From a checkpoint of a small rotation predictor.
Model: 64-pixel images, widths [64, 128, 256].
Training: muon at rate 0.0064, 40000 steps, batches of 64.
Data: trained on Sentinel-2 satellite tiles (TerraMesh), 72500 training examples, 35.3 epochs.
Rows from block 2 of a small rotation predictor, named by matrix and row number. Each number is 128 + 32 x the weight over its row's rms, rounded and kept within 0 to 255. All counts start at 0.
Before each channel's rows are labels from the 100 images, of 14976, where the channel reaches its highest value: "lies over" is the class under the peak. Only what is clearly more common there than usual is listed. The data: Sentinel-2 satellite tiles (TerraMesh). In brackets: how many of the 100.
# conv: 3x3 conv (model.blocks.2.conv.weight, 128x64x3x3, each kernel summed), inputs 0-63

lies over: clouds (42)
conv.13 [120 138 165 132 118 123 140 142 116 111 115 110 128 115 109 128 130 146 177 112  83 165  63 108  78 109  43  71 154 146 162 101  91 170 149 122 115 139 177  99 143 112 112 126  70 200 120 145 160  85 154 181 113 144  51 134 168 163 161 138 113  98 140 119]

lies over: snow or ice (39); clouds (28)
conv.88 [142 121 166 120 236  78  79 136 161 128  80 147  95  94 150 100  70 105 152 125 113 106 134 133 146 166  73 126  88 104 115 133 177 187 104  59 139 169 137 143 142 127 113 163 142 111  78 129 108 110  78 117 103 121 149 101 148 102 105 138 116 158 136 169]

lies over: clouds (69)
conv.20 [ 88 152  60 123  93 183 147 139 101 131 173 149 124 104  92 141  81 181 150 134 113  83 116 114 138 125 162  54 188 179 167 126 135 103 140  92 124 121 118 136 173 128 206 114  98 125 125  99 106 111 149 140 100 124  48 120 128 152 136 112 158 138 181 106]

lies over: snow or ice (40)
conv.112 [115 184 110 148 120  81 135 144 143  83 158  81 151 115 140 133 132  97 128 142 140 206 118 114 167 128 114 132 162 154  76 189 110 183  68 128 141 139 148 145 151 102 142 125 149 100 102  90 102 116  83 139 124 120 109 130  58  80  56  84 126 193 124 114]

lies over: snow or ice (32)
conv.82 [144 156 139 134 184 122 143 164 122 108 113 146 138 160 191 164 160 120  96 152 131 149  68 124  35 128 151 115 124 124 121  25 153  87 146 134 119 119 124 157 101 162 102 163 164  39 132 104 114 142 114 119 114  79 122 112 111  94 163  97 156 127 129 127]

lies over: clouds (54)
conv.1 [ 99 115 118 109 139 126 120 119 144 127  87 187 159 114 105 166  57 126 197 106  64  98 126  89 123 189 168 166 113 113 135 165  57 174 162 119 125  98 152 131 108 126 132 111 103 104 140 132 133 151  84 139 106 131 132 168 147 123 204 173 110 130 174  80]

lies over: snow or ice (37)
conv.2 [163 106 149 154 152  82 130 149 112 100 126 104 132 169 180  91  36  96 132 157  73 171 113  79 163 115 131 151 143 108 105 169 120 181 168  64 163 137 117 157 119 114 136 158 135 144 133  85 110 130  88 106  77 169 101 177 104  95 188 132 140 126 131 116]

lies over: clouds (78)
conv.42 [159  80 160 179 116 120 182 105 170 178 121 154  66 118  72  85 131 159 152 108 174 136 107  87 104 149 121 142 103  87 153 129 118 155 137 121 126 109 154 138  87  83 140 123  90 164  90  45 149 131 145 114 140 157  57 159 126 151 113  98  93 129 107 177]

lies over: trees (47)
conv.122 [106 128 123  88 129 197 139 143 112  93 109  80 158 160 160 145 130 142 119 155 108 107 132 152 125 138 132  97 123  76 129 161 135 126 178 137 158 167 117 189  58 110 150 121  80 105  85 128 144 112 201 135 175  84  91 160  80  85 140  88 115 140 143  55]